{"input": "log_mel", "learning_rate": 0.0093, "weight_decay": 0.04}
Rows from block 6, named by matrix and row number. Rows with one number belong to one channel. Each number is 128 + 24 x the weight over its row's rms, rounded and kept within 0 to 255. All counts start at 0. Numbers have three digits each. After the name is the row's rms in percent of the matrix's.
# convs0: first 3x3 conv, stride 2 (model.blocks.6.convs.0.weight, 384x192x3x3), inputs 108-125, a 3x3 kernel for each
# convs1: second 3x3 conv (model.blocks.6.convs.1.weight, 384x384x3x3, transposed), outputs 108-125, a 3x3 kernel for each
convs0.103 099:116079088144158155148101094095091142121108116125115110145140124134112142163165106135124154137115113148112119139125115090149112150131134132114093111122118128101117149160142149130120104137111154152160153116111158130144087144129144155075117125119086137140118121134129116147086063115107120098143097084121110087119093095132148123165153148120103148149101076159124115088127139107131112066139130107119107078121112133151154134073111101136143158111095102111141146137103143152119189125112177151153
convs0.104 099:137181146094124151113119091160167126126099114123122109154116153055082121104081116162109113131104125116131142112160110108115117145136130114135122084110119119128134115125145099117152121166129102130159099104148126112149109138161089096109126126116100126086162155139104112147110153182149119160178119122140150135122141115116158104113121136162118104159143148091146154133131097112136127081114132177148124158156118117140143133184164128132109116135115110121113123114111178169133130129110099140097
convs0.105 100:096126117141112140104124159124114138124135115126133110107120090093108146146166148085121158125108128106113130135158158134118132123103107167133086097083106135120134134112111143115114120092098179127150082079128128139166096105100174169133134167142128176134183201117140155110125134155150116108126122101137140097085121096133184144130182135135140115101114144170152135150121159120133111120140079168154130155099151153143156102097077150130090140138137136135121139103106121103160143160124114139111
convs0.106 100:086074052135088103131140141137166135129154140138124130101087130089104120142104108115106128116131128158151134145137112144109129138097120130130094127135141167147134146168143110119120134137118062121110110111123156108100164114121143142124114084097108114139143154148151139128145106105100120103124118143143136120086092128100106117126092097127168158074143170145150162116120123127123137108153140129119110089124117152158100112151154175184128131157149130120131120135113130129097084118154124144165
convs0.107 099:123115106150105088132100110152167164137154148120123112081143091109139132111106124123116132126161142128138164113185138142155147119133125126110110138098120113098091049109158089090125077092093103125127147127128111147121098091119149161122149146118113132135092117104094104097115113106091119145118135129140120168106134158101126133081096130182138123130130128169157126113145170093135132101112116136084090157096101107129160221132133165183189088120134125113153103096115118178126138150128113149119
convs0.108 102:100073097111117104154142131140145114133139111136167173170121153154150138124112101106115147086122130120123096134090082131136105107091121167114113161122121090132137136136127116088106119101118095126124137105145131150158127128141070119080135141098114132122121088103105112126090152140079104099094128128109123144141134131147156133162105105147127102150123121124156136138123112146112103107093102088063086201159159175120127099096171108067088158127097129151164125133137159107120146143121150118145
convs0.109 097:115108100125122112101118099128145178130148179131165139131164126111112156114169113165101126175133162114141130100117107130146151129132146125113148160104137106110126105125144083100098121149181120145159123101110118138126135137133150139104092106122107145118139133138114138157081136114107117120120155179100092127217161107151132163149155092137118156157120130075136113077113171132114110080123182116112148193141146079123150105078090108108113102120128094125127137115092195170126104115114121139136
convs0.110 103:102115071129124126091087086156124117168152172145101112130159150108102136102118091073079119163114128104118123100103098098103153130106123094129114120172128129115118114117135128099121144152123133144111086083097113101110109141098113112077120131121109101094114138155212147158128148176174143136179128102092100096147171140085111091135136182134089118120114131130115102108134132143105120108125129125113124143150130099107113170153147126131125175165148181138099169107098152118131173110141141110100
convs0.111 101:108098069088066155134110122123144153124133128139156101115112110154187146141099096150145140140171150129132140126123083113130118123114138115160190154112113091090090145055114104153150103086090115063119128141202142122108136118130117129144113143158163151152084130114128133122065097122109143146121135090130121121106137126110103100146139133130137130084097106099126133123146140106106099115126081090104098079105117174145092115141115121149145132134124147171133167112118119165127116118087132127115
convs0.112 099:121082122160125118082120127125128128142134129157174131156145126123152127172157130131139118127086114096139125115135082122119125122116127235158059138136105139096133106125103140123118149123159163168190115099106173122091155151163086104126111141094107087113128140141120119124104122108154163145146149138108107094122153133123124099078111132120150112154114140194163151080072128108118071142117124129140168177188143130066086093111102174163137127123131171169124148130143113108129096106119110122095
convs0.113 100:111138109142106126147111117110120147121104117121143110129132159132150153136137096106145131157138128132128127104122131111133098154177186159114103103123131124145104101104118143119078081124106069040048127138156165166158075105118110145145117150154133115112078093087096118140161100106106107127115115110127140134129127100118113099135109165101065098134116129132124126110110122128148171123060118128095078146108122139104157098151132181160161150150129088095179087115106096104111161151121101123122
convs0.114 103:095072077115125128086129119147149119115147138107125154099133099109121125104104143130138118103139114111086125100161117140098130131125124152114097161170148123142115118128146133115129121093122105132162159181158176151110193207186100102146125124086094135145123132171140141108134132134155175123136154115125133117140107123151139143150156132142127117153155163125159083121150125124153166148165155135104115111132094147132142134084101119095094137156148120125136113139129126122110165172159164151115
convs0.115 101:198157108130141154107109140119166167126127142112101144114092142180105122108126120124141186130140119138126114105080100143126125097143111105102128082131093177113089089119114116148122139150140089137122144112119161164070163149144114116144143132117134082118112117109110117073139121104132146147102124113109134112133150127116134113132126127122154149139152136117150108134129108135161193130168129124126141124143134131118124144155126165109132131133164132110141098123163113114108075111134120175163
convs0.116 097:121103097146135154143169134104164140126150151112154154113130093119119118122122133139107080115117103212159138123106107098129113097123113104129124082097166147103110112068107101110116129162158158118120134106089094094097146145100115087132128074090131127135139126128127079127125181151129134172161151145130153142196139144102119105119142096193152103201168161086105085144106126177125170118112110142110130121128115110147111162109121088067116103104141108135150150084117139131132144099107113137079
convs0.117 102:130118131149122125162130139111142127116116114143125121139147157134146129175184163117164155109111101108125107163150152142139135106145122106097095129119124148157101191136124160106101199166135144131131124084097168122120112124129124086128176172132123120129168159128142088089126170188097100128083113127138139110114135111110119113074129156117121128126095161128101133110119152134088112109131114198179132141147134141104159096096154098076118140148135139122108104102100151125102143137069125136138
convs0.118 098:132132103099123102159153158111120130118121131143128135155170153110101131167117098120110106127135136111108124096123120088132146159125075129127114092111096115137099148145129127150129129112099091106080157138131127113128099071099100095092104141160145147150130102127121121118144124103106097153133087100149134142133111139155109125170115061147095103097116127149168166088126116111129097135168144115125161118074163126105121104102166132144148110101107129131179108116118154149122133098067151163189
convs0.119 097:135120122166177133128089109143116096140117098120124105116109113108156120110089087161121106150123109087105119123111125158126148129161155144119143153195183158195142121162118108147105158143146129168185111127152105123120138132142141114132109126118133129141087140125172153133089146130148159118184133094133149167148115147112147169060083128135196127170148131115113148121153150082124122145124147108103109161146149198142117145099129157165127105112147124163173151171144131089119142129119170139129
convs0.120 100:106087103127120159153152110161129142146120131148126104127147107111126123216165186144123149120115120120099106113112128097096109095116116092104119091133135143130114139156138152126184132098142102117125138087093149154107090134147128140132141112121131132166123113132098092122109152120120147132144091126123159117112152118103145120158134105102133162103124110126143145180120122202151129154127118164133121112129153143157121123143164130124168066122116108133157119133120127086105113123132145141102
convs0.121 103:134123156105117157099128149131095127150140159149133112101127117124084110123120127133122148151133134163151131160116107098098110115095144113118143123119100145134106133157150140136116138088106080140120065135156122168164107097118138116119135144120102085111099099139140137113151139117125091105112123134095120126159159126123131101164154111150106092174164117119135133100102124084101141152163146124109111121124137113152147147169161138127098139147120124110107102128119199139126148083121100149130
convs0.122 101:119098084160118100097110098118162121159124127136119118140105113148142164089104113144116128120159120148130162080128119123113098123144175127148119110104114096065063124107112104074075135091061124144105181168134140061120164164160127161174124100127107102097105072116122098090163106109183141135133112159127133200113134147155167188108091131108138122119136121163142143096110165103135125093140146136119137143167157112121132178175150116185140092125088092116119119123137151107160120115110120144165
convs0.123 101:177207130119137103107118115135118098143126096124111127143085104102104127146142124126130194125084119104087129143119125166152127118131128140122102115134125111119158119170161117104101138112159158086144090149106146136146139125153104117143119131153087076071138071126127163128122060095143149103087099108116125133153147132096115134129135129093116154124113171125118110135137150149108099112123157105090126124120146178202157135149175143109157103129140171148143186176156137117114125098113128119172
convs0.124 100:096088118103125123160115078107139122129132122107096133152159126131109120113104135107144099131123103137154115158110130122110141117108133140156148168105091139102149125103092114094085186133110088113135107058092116132148111079132127135213151126136128164167149140156133086171102122142138117142104111131136157125136147095122135113125081074129094120095122147110129134107107090070046071144151142104120132157096109147163208187134159116099148099128131104073110156124135127169145146134108099095151
convs0.125 103:123128098113123114120124157159137106160098130122120145091121107124093113092094122163144141127124122113138129128136122111121100099104126102117114158129121151141118109127149138114124145101099162152117127156136143159136154128161142126122124146123140158158122130140145128128141122137192189097134124124140100093108106100153170138093151155120116116159185090147159161155123103123153101118123115124128189122120112139162165109075103146119128155147120055079099126139138148113111159118138144131188
convs0.126 100:150136094139136186131169132166112125102114111137139138118082105116121129096069115102117125139114137122136121119102107129102060096101133142131165133109095148117137094145144128094105106115121158115108147117113184157137118088137130133103093083125134164142137108108133096123133150162111147126102122148116124114151134129166167190074155143120072129155124134118117091155136096092110125112091075132140104093063096167139095117149139113147164094151181123141178102101113127180164126128103117101117
convs0.127 100:101127103109099137131110097166160124134154135142113132135154141138105110130131107111121116114115122143153146144098127134160117128117098138133153168137115085127129109101126135130123128131144137198177154188137112121071104181130166170158167118105103115134155100125108093153111159148113129102099152147130171166133128113107111098096123107127129134141133123133099091168180159134160170129123134113147111092084103094137141147128123100132136141109102116106138120115089081102122152126138079120116
convs0.128 100:109052109117126082134139159139140126127154124098122124097132125110103101075105125145148132138115117147119118119085094127125129138114130118104108108068138137140156103109118107123133131143139139095126131120111151103091130145166151091141121143136129132095149119141137139084093108131126115148122130124085109132123082083122126130134113128128148124125131121134146157145160133110115132116111074153117082133141156164174149189141148144144134115120119092067103139100129141116161086096104137082101
convs0.129 099:117166196048070120114103111157165142119120126115115121089128138111129136131137123116130133097134146098114112136204189085122147124124157114122126174118135068103114100106129138108102094085085100162163093121123097108146175101122106159170117137138141141133132117134131125115127122124127090107096120132130137141090115116088120124153110090147179175177125121131130122105078096106098130133081106152104114126132103091100111125098099143161133129115090091146148102110116165178135136118148101130129
convs0.130 097:099109128104132122149143145117118153162159142141160169152142140124114101135163151092100126113114114142105115125172109157169143151197122147120131180110136165104140085109111130149148143122141131118095084097128114132124098151155117143149107083147100121156097119133127121101119107116179119132087103116139144120131116114124134120124156111146146097133127126147145152111084105134157099179209118151122081131133127105120103140108106139110119155182130122119094128157157137123130123118132145113121
convs0.131 100:165184099135186141119137091104132127129132132116139129133097093085115118103116119118119114153092155171145103132092114132148128101102131110150148122110137108121141103132129128148133121100150193129093142109107131096190112119148157149157132132134083058079124102117142100182094097126094108086123161202113100121150123130140124122137090137117109074122099134096135123160105118122113134155143109146146120106097076113103143114119139157155142106124095133123123103089108137127083127163135068141107
convs0.132 101:112166181079087123132135118129144135120117143125105130127113047105149152134171178123126139148139136151148150171136153122141123127132131145110124084084130231204153162144117160127106152150143133143092094157180110123148112119123141150133134158112168199151120109112165101108139106108133109149130121083113110126118097099117137113116103136121153157142215162138142069107144162118151133177145140083140152159152147115113109140070115161133090123111125082086111170164131102142177130112102166149135
convs0.133 101:141121136180155143136109124139143125132124134142125124134121139106109094096165128178159135128125123103095148090078111149111106114137119119071129152129093145197189137116106130125136081085132102123081130146135112103142087122155105118146129128104123129099099113110104141104151119115145119083175185170118091119118101073108125131144126132092068108100161180098114114103130106114124130118125108139121128146174148132144107130109141127103132107119115132107099072104079118117135110123153091104116
convs0.134 103:100085124130146094179159130107124137130122144176161153156117130168163097102134112104102129088119088097118081147155131175173132098131155159101116149096120129115127112101129159126139138132154100148117109146097125138146133178136060144088133146119150130115132132109105117144122129104104116133124128099122098115087084120104142167122102109189165158180151109116111104129137121148127136160113116114136117100140164096111131126130178150150106152114087106129143085128116139096130107121153115105140
convs0.135 099:085124119121117108132112120142125139133160093157141129141115121104141126114140095153154105137095111147145150127127137109089143113131130119060116093137102155101120122154125133108102143133127105101078132121114113110093160170197130179176142085090114110129138158135114117120115083078168134132181145091107133133094109116122155192117121126132152141089120133094151153125138109103129126138090071140115182095143156109107098181158129142109155125107106149095095149144118162115100109116117109109112
convs0.136 100:106106104142117139158117133118114114123097104168121140129112120205151134130161138123134142126127100159146129117096096125145168133127169181144133158121136086123115118106144174106122132136135113137121159145127128137148148118100115126130129135133190187160094095077133153104112073130118101114136130124148099061115094107094126106132149166138154131111105116109141082119150111136174121063128194118088104114113169109089154078072120106124174111111138089103153156165144122087082148143172096105129
convs0.137 094:150123104125113092114086106111121101121113105149144136127106101164148109107127120104080125108100126133114123131142142134161143118108126102088123095133112197167083078071151202202181208178167162135098132151096144156190081096085107141113120112130073119131110123106118125131070112129129116139170135114125111077084131116171114135145129130160147138145153121147143116125173135122124125112138141152139125098137133093102154149134164150096089142088086139112120090133147156161148128129141123109103
convs0.138 103:144136141101101113097108092115128133141158142116163139117126125084089116080114156084126084141153128160113138102071145117119137125103107140107126150106124192122095124153164122110106086115087125139121160143192159146171189159120170134120073151211142109076144131117107126094102132113124086091111136137142143147123107102111110114094121117090149164101159128133092145127132116126144121129115142121169153108128154133082080123123138108131119120150161151109129118085112112133164138101100108105145
convs0.139 100:090102111119086069120124124130113140106151121110180122142117125112096137170137098148118127132168154127113164152175159081138112114106130106078090129122099146097105173116127114151122100118156104107099126140106117130150108148156143147169176141174136166114133085126141120128136131081108138123128141121126148150116120080148125134087099160181166177125149140101139135168160187129124148169134134136107110093091117125144146080083140105145132145125165192175116078077113070105139142144151114115090
convs0.140 098:135166154107146136088116137151153134139127152121142113145110096111131123159133119127116098118104154106107089124108107136142150136120136097107134156153132092116135103126094081097076108140144097136160084094149122134136158181152097097138134120132109122112108139122132144120148161123111151150127245216121159122118121105126124135173154117156122113128117140117079110111147153090095133154152110079085080109125131109114128100123139116081105171114122113133111123115116133103078174152106090095080
convs0.141 100:134113052165136126148156140147137129169138142122122146108143126108096099100136117166153095100132090149127165097083117136114087129141133115117086130140159136201166100147128093109103127146141089078102147155154157106103068138190118126159073121124096108145133136103133130120129143126103148125107116125129124097123126108151117132157140155157146111118093114115131132125122103126139110146165164129129166162140140171140153159138155078122099144129114151159153132160113128124117116123144162184158
convs0.142 097:141171149116084116100112103105130126120140127117143123138113131144154154123105119143115151140114125137083122164162124132157101168120049131138145124135147121110139143140128154142119119129106130147170092135169123136140180160137095069130110096136203181171115174170116152154115144138083119159137137145120122116123139131116130120118143117099124088143112136133143099128139069107115142103120077106133166136121125064104057097088112123124157093135089081140136124126098124152218126123161115129135
convs0.143 102:135140129115128101092102099121160132132150115144135153087132133114104075151170106130172130098108102132105135164095115150144119118127123136126135150127098132113123164146125097107087056076091109138151121096122123123170094106097162152164121176218147090091135145129117108156137090124126128104173208168086088131130134128090126113144132099147129128129149158158136118147138143150111174145087101116125149163163167135126162166159127095145097134121109115139112112105150233234168110140138132098117
convs0.144 100:144151120118168162117165129106124133095125118119104145111116092090059107149146133129089134142078109145115120130134137118141139125140118133100106205166107137113130136117123137122121127144133096110106167105119120108162085135153127116108138122108127087116146114131105109114136138158124125102125098134133137127110134141126144151112085113168135121164149107155170160105126114083134112070082127132125116123147168142103165126097121134139167123105105109124129115118134114102080139126124095119144
convs1.103 107:106148125148163140148140116143134136167128105131153143076143097113145151088108104152099085158145170118133156081122107124163091108097086127092088096125078136110120125123129144146130105155167160131156151121088121115095123125085150141109147131120113110117123151143149143135146163144123102104154119122088112173165129103165156121138150145145133129171130141118113111143139102139119149174114095110104139121129144115122144121117137132127168117099139134115139097113114117126152118111112101099136
convs1.104 106:121172122100098145193139106138146155095136122096142108161115104132145134192163120139149136139162095076141104166128100153131112130159141115106138134103114124125119099136136122129105158115146100135082125156157172148171108139135131098186113130120098115127125151151160155133130139084152120181126139147105086152139124158088134101132162153110161098136184150119104089117180159115140117124094121120086130092115161124110150103091122119114136153166157123106133110130161133137124106114109178121106
convs1.105 093:148138168155154100157140155154127114150148128125119139104135163068152169111110093116157162117066139167152144130133124151123116123175137135133170135113119133137170154159107120141131147162115097112094149143143119122107118119122117164148137113113081083128133127121107188124134108113167126094118086133153092146122153101125129114126106175116078114147152122078146135128141105130110151120120155108084119132063153116122130124122125145117124133088124154163153121118135114119130136128128132141104
convs1.106 100:143090155113128155083076113104133166117107132113122077092089125113133134109100133128128115100144127191183161113143120118115102146120110135123145127134111163117117106099093145121134132153121112169138168144150110118123171170141147132095125147095156087171111128100173113128145113092104166076123121158095130162111114127095079143119117106126161121109124079131112172107097125095145129094134089116098144117140110090137149123105137095114136097085132111152172130129127106122112120139145124157155
convs1.107 106:169138103121131128074093137149100120127114163192146152140122139118140100105128140123094124109121105118145153114127092100106145164115093112104093092135110096115153127095138099093110119133104096080118104107136093140185154118154137124127132164085117139142117135144091107148085139107109147134152138121103139136127098117146117150121126137111130168090097103130114101097113138143113118095090151188118166165107105083107130121119138148121135167127079109088102124117156128152158119125112125156161
convs1.108 100:136100115154164102129112108122130129131156160125134144170097131107101142117071114097128133082104120118103118121122132073165122128128143138138137106119160158137118140110122113146154107094119124154139101090091122109149080101151102141111140109142104125103101133091104107147112100113154143199155160094123153111100126185152132157127123156110112099132124134088144099111102136119161127138127147130082117130094182089132130134163125109105114131096115167131097166130134104131144177118120166135148
convs1.109 097:117132112164141104135152112134114104128121108164157127153133146113146133169090119130096122136110179105130118109163154166137121160157119133110112164115085095091107109115074106139097130125150133140146145130112122153099092104144085132136132137140129112119140131099134104146128114111119115103135132135168125127187083125106183147144157104131093119118109146094149101091095128139151100078126158129101118141131102151123153141112142116133144120104175136113130117087121136168100151108115131138179
convs1.110 100:115170204144144123119122126125133170107117154126129121126141147118139131103156126091110139124148142119132124153134109123087089097128171216189181152114116130117140174143112130082117103135146112118148115110099160138164113113104153118098148145154136167089128142129091159137100123092103123144107105144124125158103162162103151141105143150093114084124115092141166134116139128106116131134124109113092108128081127143116119142164107138153152114151097112105098140132118103124077131086158131125134
convs1.111 112:107135122160096104118132128178120108128121137124108133137087192140142108140124139101145121131126106112110114123152099158107111081077095125125146097121092101120148148127130135133143164109129162144129114135120069125209123142180117114133157095125104132080159114115121104188093156121120170148105136118138115119132140215158146137152118106146123072099131116097123141176195153127146114138133114142114121150104117106152143118136154113103126117173146099118164113116136123150087123120122140121107
convs1.112 100:123130127089103122184203155122114121135115121139139163106097105100142153178158158135163130103113104084122136104111119145105117098113122108142121130119130109091095102128149157155128154138155180153163141142111117137120112113147139168102119097145123109159130102101148133130099090103116098144159113121111127129103133154115114131044159127079108134144132113143113107152082053098146131127135155087093148136111122141133140110114134107095130113115127126117113132138190074153125123144129138119118
convs1.113 108:102129150164127116131116137110119134088112135127120117145177095119139140145118098130147136145121092116105129158143150124124140124109142082124162112104134120129065174156130105123105091088121112118113107108117110157093130134129128132130105124134107104128134118119152164121142128136143128100089162157115106085118119127134145131173132171103118111115107119145119121100157150104114088102099167135159137112122146147138153115141133163151157136136133127116119123150176145111120120120147122124118
convs1.114 103:113155104102179143138118144145134132114112125165169130148147128119086102113125122171134112143148142127143151112099136113086109107122118121148096075099106141150159186166150143140105108166100105135112169129101143125112177124117114155124112134146138133137174121122169105101136157153115135139146129201150158128144136101206105109093132085095114150209115113084137148163175105115133153125133150124130163068105137114130169151163134127148171152130129119128127156117141133148078119119094138137105
convs1.115 096:103128105155112153112110121148168129156137173146162137138122139142107136108128127124102165136133091180109123125146103121148143179159112094097156140138090168148116107120187065097110131122126097148091128099117156164165168119151143099152135167131099119134152132099145112110133123151159122117108133128106165163120118162142128145098128079115109164078083108171148152119094147149102143087175111122131105130134140157169148155123169132133146135123097154128157142128107117150105115115123147102124
convs1.116 104:111106130124154154127144122117137122138144126124106083125171107139110106100125128118119124133185135094112133117156117115114108141162091146151133131123093094123154163130114111165147139142145121121086124124188130092121151113082129109132155123090118143108115139106093141112136146139122113093115114150107095093118111115108118150095114130101132154134098125142150088121101120137141136123091116121155165135097121109139176152132135140143126136115133137144098135124122082139091122149085128123142
convs1.117 108:189119095080110060132123091168124160177162143102101107172129118093154140138105100125133131085109111167157164128133082165111150130138137135123110137106091141127114107149130112127134138112109080152114127139140120119155136118133133132111071105149114107084094160158162141110158123110134113152139108128113111122146145154131117155105089123081112154165139171150127157140126104142108129108094149136153146129080114091132118109119129130119160129126119122108142152133160110134149141122133106116136
convs1.118 100:135121123134131117173094120124123163112119127132125113118111117128135139149127140097116151125111135164104120143124131138106131108108137108122163109112105131087164172184163147117159117173091123126138127126107103094154152085119109149179135151136173137117114116124139106138158143114153159140138128100133136117093118157126128153118117095122158101097117109149133103153157159138125144133130134142121146101152096171107110145113151129177104141182155150124139125112075096120121137176134138104135
convs1.119 096:130144140119107151110127138111115134104128141161111157135170112128153147152163134111125112135122106129155133152118088126113107132113143135105138094129143099102122137107080141122114131124138131139092159105116136134165133135151102084134121184107119111150151146152134118141111126130110127135064124116142150132093107125107120113133097138133110133160115077108108156134153110136106141087109125115156182140156167109111084146127169121133116149134106146135098096151136144156139122128127143140143
convs1.120 093:128141124127139126180128114173134171119147146088079132148118150171140139100135118125128120133095118150135159150116122117156121138122156171125179102073137138154185125140170128117123116147098152126135140138137091152111091096072159095104161169219107120120139161134148129123079107150131149117106172116129094108117121150167128115156147158168126107140111088129088140122152161133114134140108136098118103170140087143133138110128157081097166103148153122142083118106113135122116159093120124127137
convs1.121 103:168177167127125147170120121096141181131136176194151129130124151134147124126114174168103120136154184133116157105123121133126128112108106120132139155134113122170093123121147129140166105122141112135107207142141134146135190117154120120079130156140132088077157156142127154126094175159141115117153099126129137082105133113134139100162146110108093151136159105132086078113120104171152109105164132121147147127080123131163137147167129091112101087093122128112088103109150148142178108135133113126122
convs1.122 092:131117152095130202126099141134144108112120116136122105133148183064144161143218101120128112116126147168154096124131155123146116112139111102150128130130154116115111127121125128149110150174147152138152082083107137155127100139126141113074137140105092099146136134137119159110149161099095132151141127133111109144074095127059129118091104135136151121102154135095184157157120115109167128112114110128119085115103155136119103097118111156162129168099131137099140141108157120134103091155103125141117
convs1.123 104:089121082150145114101099128168133136140115134158125123106151097139126061128155117111096155119121110092130138110101140154117127132088116153136130105075068137108111108144135149115085169174138124142128106123141149147126114138070137115157147166112127087079164096134116123117126146136154152130117090084048150147110133136110092105130118134138125126137132130110123097124139122113100077084128133130082089146126144119095038107123131143151151103100118122175139113099095169122192113173151131158108
convs1.124 111:090127148159140097158113105116127147107125133114124115114115152157158145138114130120127138108097111107122150104113092140128110104109116145131163130147156108124143097134104091113100137104120139149098128094122124135146114150150120139092132117153122166159128138149150122143109164131115139089162132116108122135105125108073084148107140127091160139180139126091157107133153086134124115143130114106112144124113099121156117148124162154152109124096098147110166127132141127091117127117138145096132
convs1.125 101:163153113114098131106074105130172137167120125109141124176107107145097138157121108138150152102105103108112105071132103093124137121157125102138133107117097126140124100153127068113079163150108109179143119097111191101108118158101156147159150131190159104106132121123131119163121132132156135159112108150126095163203134151115123112151097146129118158150120115103083112112118122125126126150094125132110147106122138103077176142100137119115160110106093113123135082132163144128127122155098108129148
convs1.126 094:136142149081121131153148142199149142141165140077119124112184146119138106144138130123111120137136117137148129125129099118138117137133127077112135121122127089113103086101144111145111106142088074134154122136114096096130092114113149138135158156125096131096194158135165146140120130139123163127109063091120112103173104136099159151126138133153102104145112197115089142112143165126107143098089155103110101111155145131115151134153122137132167126129161138154153128137154111101130139137115138145125
convs1.127 105:139110069158126135155130143110128123107109121147152101070154160112147125118176125180150155137091115147100122147116152106085074172138102155129102087107170119110147108135123135148119103127150120135140193145141100101102223126132160138116120100099135109188131083109112160178091086109116119097117153145149132144133158118140125087144148151106105103129101095118144201145119147115109103125154129132148085168149175140110073106097128110125114160153102113129125114118104084105090108137137118134122
convs1.128 099:110134115139151122105068083135120097129125110132156171144142104135140167138103129126151114094142159116119124104087124113112152136151135117097114178141133094127093124121103156108131109129106087105119163152144147117147128087114174115168148152137113127108109184163158127147116178110123118139132143108101124143113131148120139094135142068099113126139132154125164141149133111169124114110119131154107141158167111173124154120120165167134127117143120182125120119124122147167155112126190127132106
convs1.129 095:162114116126093109105151139133142102109161130136156156106171103135136155123134111144138164106109106135134150144141154145058111154141144125150120101125166099105116124120122083105123082130090106127128135136113178162140131136166108162146109119117110094141107141144119145172148161137151132123151148124123153132073121144133147127116080109114111113125141105140118118121138098144118117144116112152141164103144151148155130149123128135149128151151144127139120135131111127113103106131138118129124
convs1.130 091:160109120092126118139143125163163123128129119157135128166168146145120103126136087131142155115128119168123152171124109146167101165121099088094115084114123081124110136121114112128091134132146108171159113064123114142127111081140118147139107130178133131096125133122137068092176163107089096117123143118128104121109142138095119131127126121166145128118137180127140149101115133098100120085142155132098149133120137222087112141109149146080102163179104110120152158120124094118131094135125168125149
convs1.131 114:110154127140128103140149138101116145114138130159146097089135097083136136163144097170170133112156140123114130138133109148129083112115144138134142082093174141129118090116138186118111119135124094134168120126133145200114120130138111172175142140137111113165191160149163193164158096121147120136128137091119132119126137128089102152089101100147109115110143149112120126123128115141148130089109123117081086143119148139163163210109128124129133147115133164131124120134119129125105116113138052121139
convs1.132 091:148159101149164122057104096111103085149140181126123144091130116088140159121121116070093123131153136146086121146119113107137138107092104108097091144124151148126131134103074113087161150135140124097125140126106126126176114151137138109112103106126113141167117117134142174121116141092139144119104140113116110136105137115076082153101139172160165180170143121068137180145116090114156165064121138131153153105097083106165188072140106108126113120106087121102142098110122124131132153103117124137123
convs1.133 095:128099121123112146155148113106129136112125165132141167124126083118127096092125097086111166131132130087123128143140100124131118115134132100082054138115129147125118141136113147143121139166154123148135127106133129120089165115145154138090120096124105127154136111098115148144132085069118138176140153126135072082080113134166122133152125142107107095130144174155115139152131158070172165102123120163120094080104113124118107123127143130117115113135141138133133122154119146135124115130166119115099
convs1.134 111:145158157118125113191155112134124107164180178170119144135121109166091141142133127125121126114118108172171161130110132108133094150120107151125131142145104100120127091120171162112154116137124209165137117118137122089139128103093102112129127121158097145094110107123123150115135082131137126128164097142091081128118141139146113149104116110112139114129113168075107085116126143122147168157142175160166205142112153158163158130074117112128132116157089159111113114125117134138131129121127185141105
convs1.135 093:082104147111127163115151145127142114158091158115107119121161131094127103119096135147079101107060084142093168096096091097128086149122114126100127158148160119108102078108119144165096140144159106199189147131114141144118099117126159144131125125153083097141112121131177155160167143104120117135119127124093118178130105167122100139094161137179128160164108097111100121125134142162107143139153145092109137154157120150113111172125143153128118111126096135119150131149176130098114138188156098133121
convs1.136 105:179130123144164151111097122098114139102128108137107175171127128140134116128149148131123138108133140164113155137110118132212157144128098142124106132144153160123098137117136171101144115099136172111132102124141136131132126104113103118144093086141120104122120109108118148141083116109110124115161138164120198143196185131111130116102137169099121147122139080116189124117120099129151119157139131154161100138117181141173118098130145123101128134174148115130125121171115159121085136093104126121088
convs1.137 089:108128155079093099121096094147131080112137178121131147141112081130112098089121097092130174126119132147134128088163171132101078124089102105132116127173141112126120078120153116130166137098106128118125145116132136170107138111109119157112140145112124109167117130172131096118179158135124132128133101082079096110095123156090145139105089115132157079125142151116125117100118116116166134137128097135146106134120107140096101131163156118154119137086124100126126118126079136117150184143125138083081
convs1.138 114:174140077132095126108127086179153132132161116082088126097098094164102142089065083098124141077123123109140131119130135121092106126162141071112129106101114146130130135111135118125129111127149109119098197120091148174168131146121096140121104101131133100144118143065194171127100140101154127103139142133154141128106174141132120174108181206138102117139158140138108147121179119132130105151151102091109144176140137102126084111108112135142160146100113073073134128103070144125108087157120083118123
convs1.139 098:171155092128151119133088169137133120142127139118096121112127161177142139122099112093114126125101104149149148107111136136125114166148113187120167141113099108135138133104136133152124081098087146134130147161152156112159145139128045079119104157150171159166113119121160159091181149104170167128185104145154110094176111125124113140139156108167092111103104104122113093118160123149153111115116090136142154134097090155124115119095140160146124128118110114120149135083152135133130122162140145131095
convs1.140 099:138107114164133112158129128145188094146106093118163153145126129144081143181155140167136129130131148093102111138130108169119121097108080103095144106137158098133135131148147109159130164161126161113107152099089124136116157091110160149121090148112121130085173104147125124117147157129092135128107124178127179120129124103105157137175126130094125115128110106097139137134113054161145091091124132140115117129148145126098136127140087143130133143093127149114095102132168118145095119114122120160162
convs1.141 100:109086105040132145176120108143133085131115115126143188116122119124114120135148100123133105113123113084131126135102122187168136114120124123139136112127112091099113132103122170123113155187149177164118088091100133133126124103162111142102108146146108152112109110160125120146198137139140101115138083139134124088124083104111127107130132164112091135137155165155164138174123082146122111118119147136126150082103054093090105115117117157125118141162130139142119105136111153086110114132148105112094
convs1.142 089:149162107096080129157121108156139125149160104176138119113158135098098118123130134184175126144115077113168139105093135113115117123123101140083106131148128132131134140140169115166161130137129137158143102131114146105102113186156097134170127119096139159136147175174130127146132146144124117111172110124133118167094112116145092112166139112107123142122103131098103098116111145099116168149112136130125123117167156144178142074154148099100139138122100084110115116113125099079178151167144113145131
convs1.143 115:143145146117112172156153128133098109115146135140128093128114120117149134131133162121108127098137075095118132092106119145143130123111121126130138160131108149101154112095105145113126084130134128119137200147139126160111100118123146175171086097142079100156135103136124135095120082148164122101131129167108149141115114137119117144101158202090062095133127108116091142093139125118121096138090136112080113150119161113095109163105135129130126149088131085108173142117123128068114149108089146104136
convs1.144 092:089111144120128129118077116096105111148146121105086130141109113081116158153152065116125157086112149163144115134097081086166104107111107133128101125122126147189135140128110164134138128163126097142157111104088101092131157091089162179155089124078123107099147122146131084152132088158085097166130137187094117118096111164114125074100108133138166093149131155137121152122113131173135108141140144139115137130129100122125099089138134111138134103137095151146143136138119121127123079169159119109134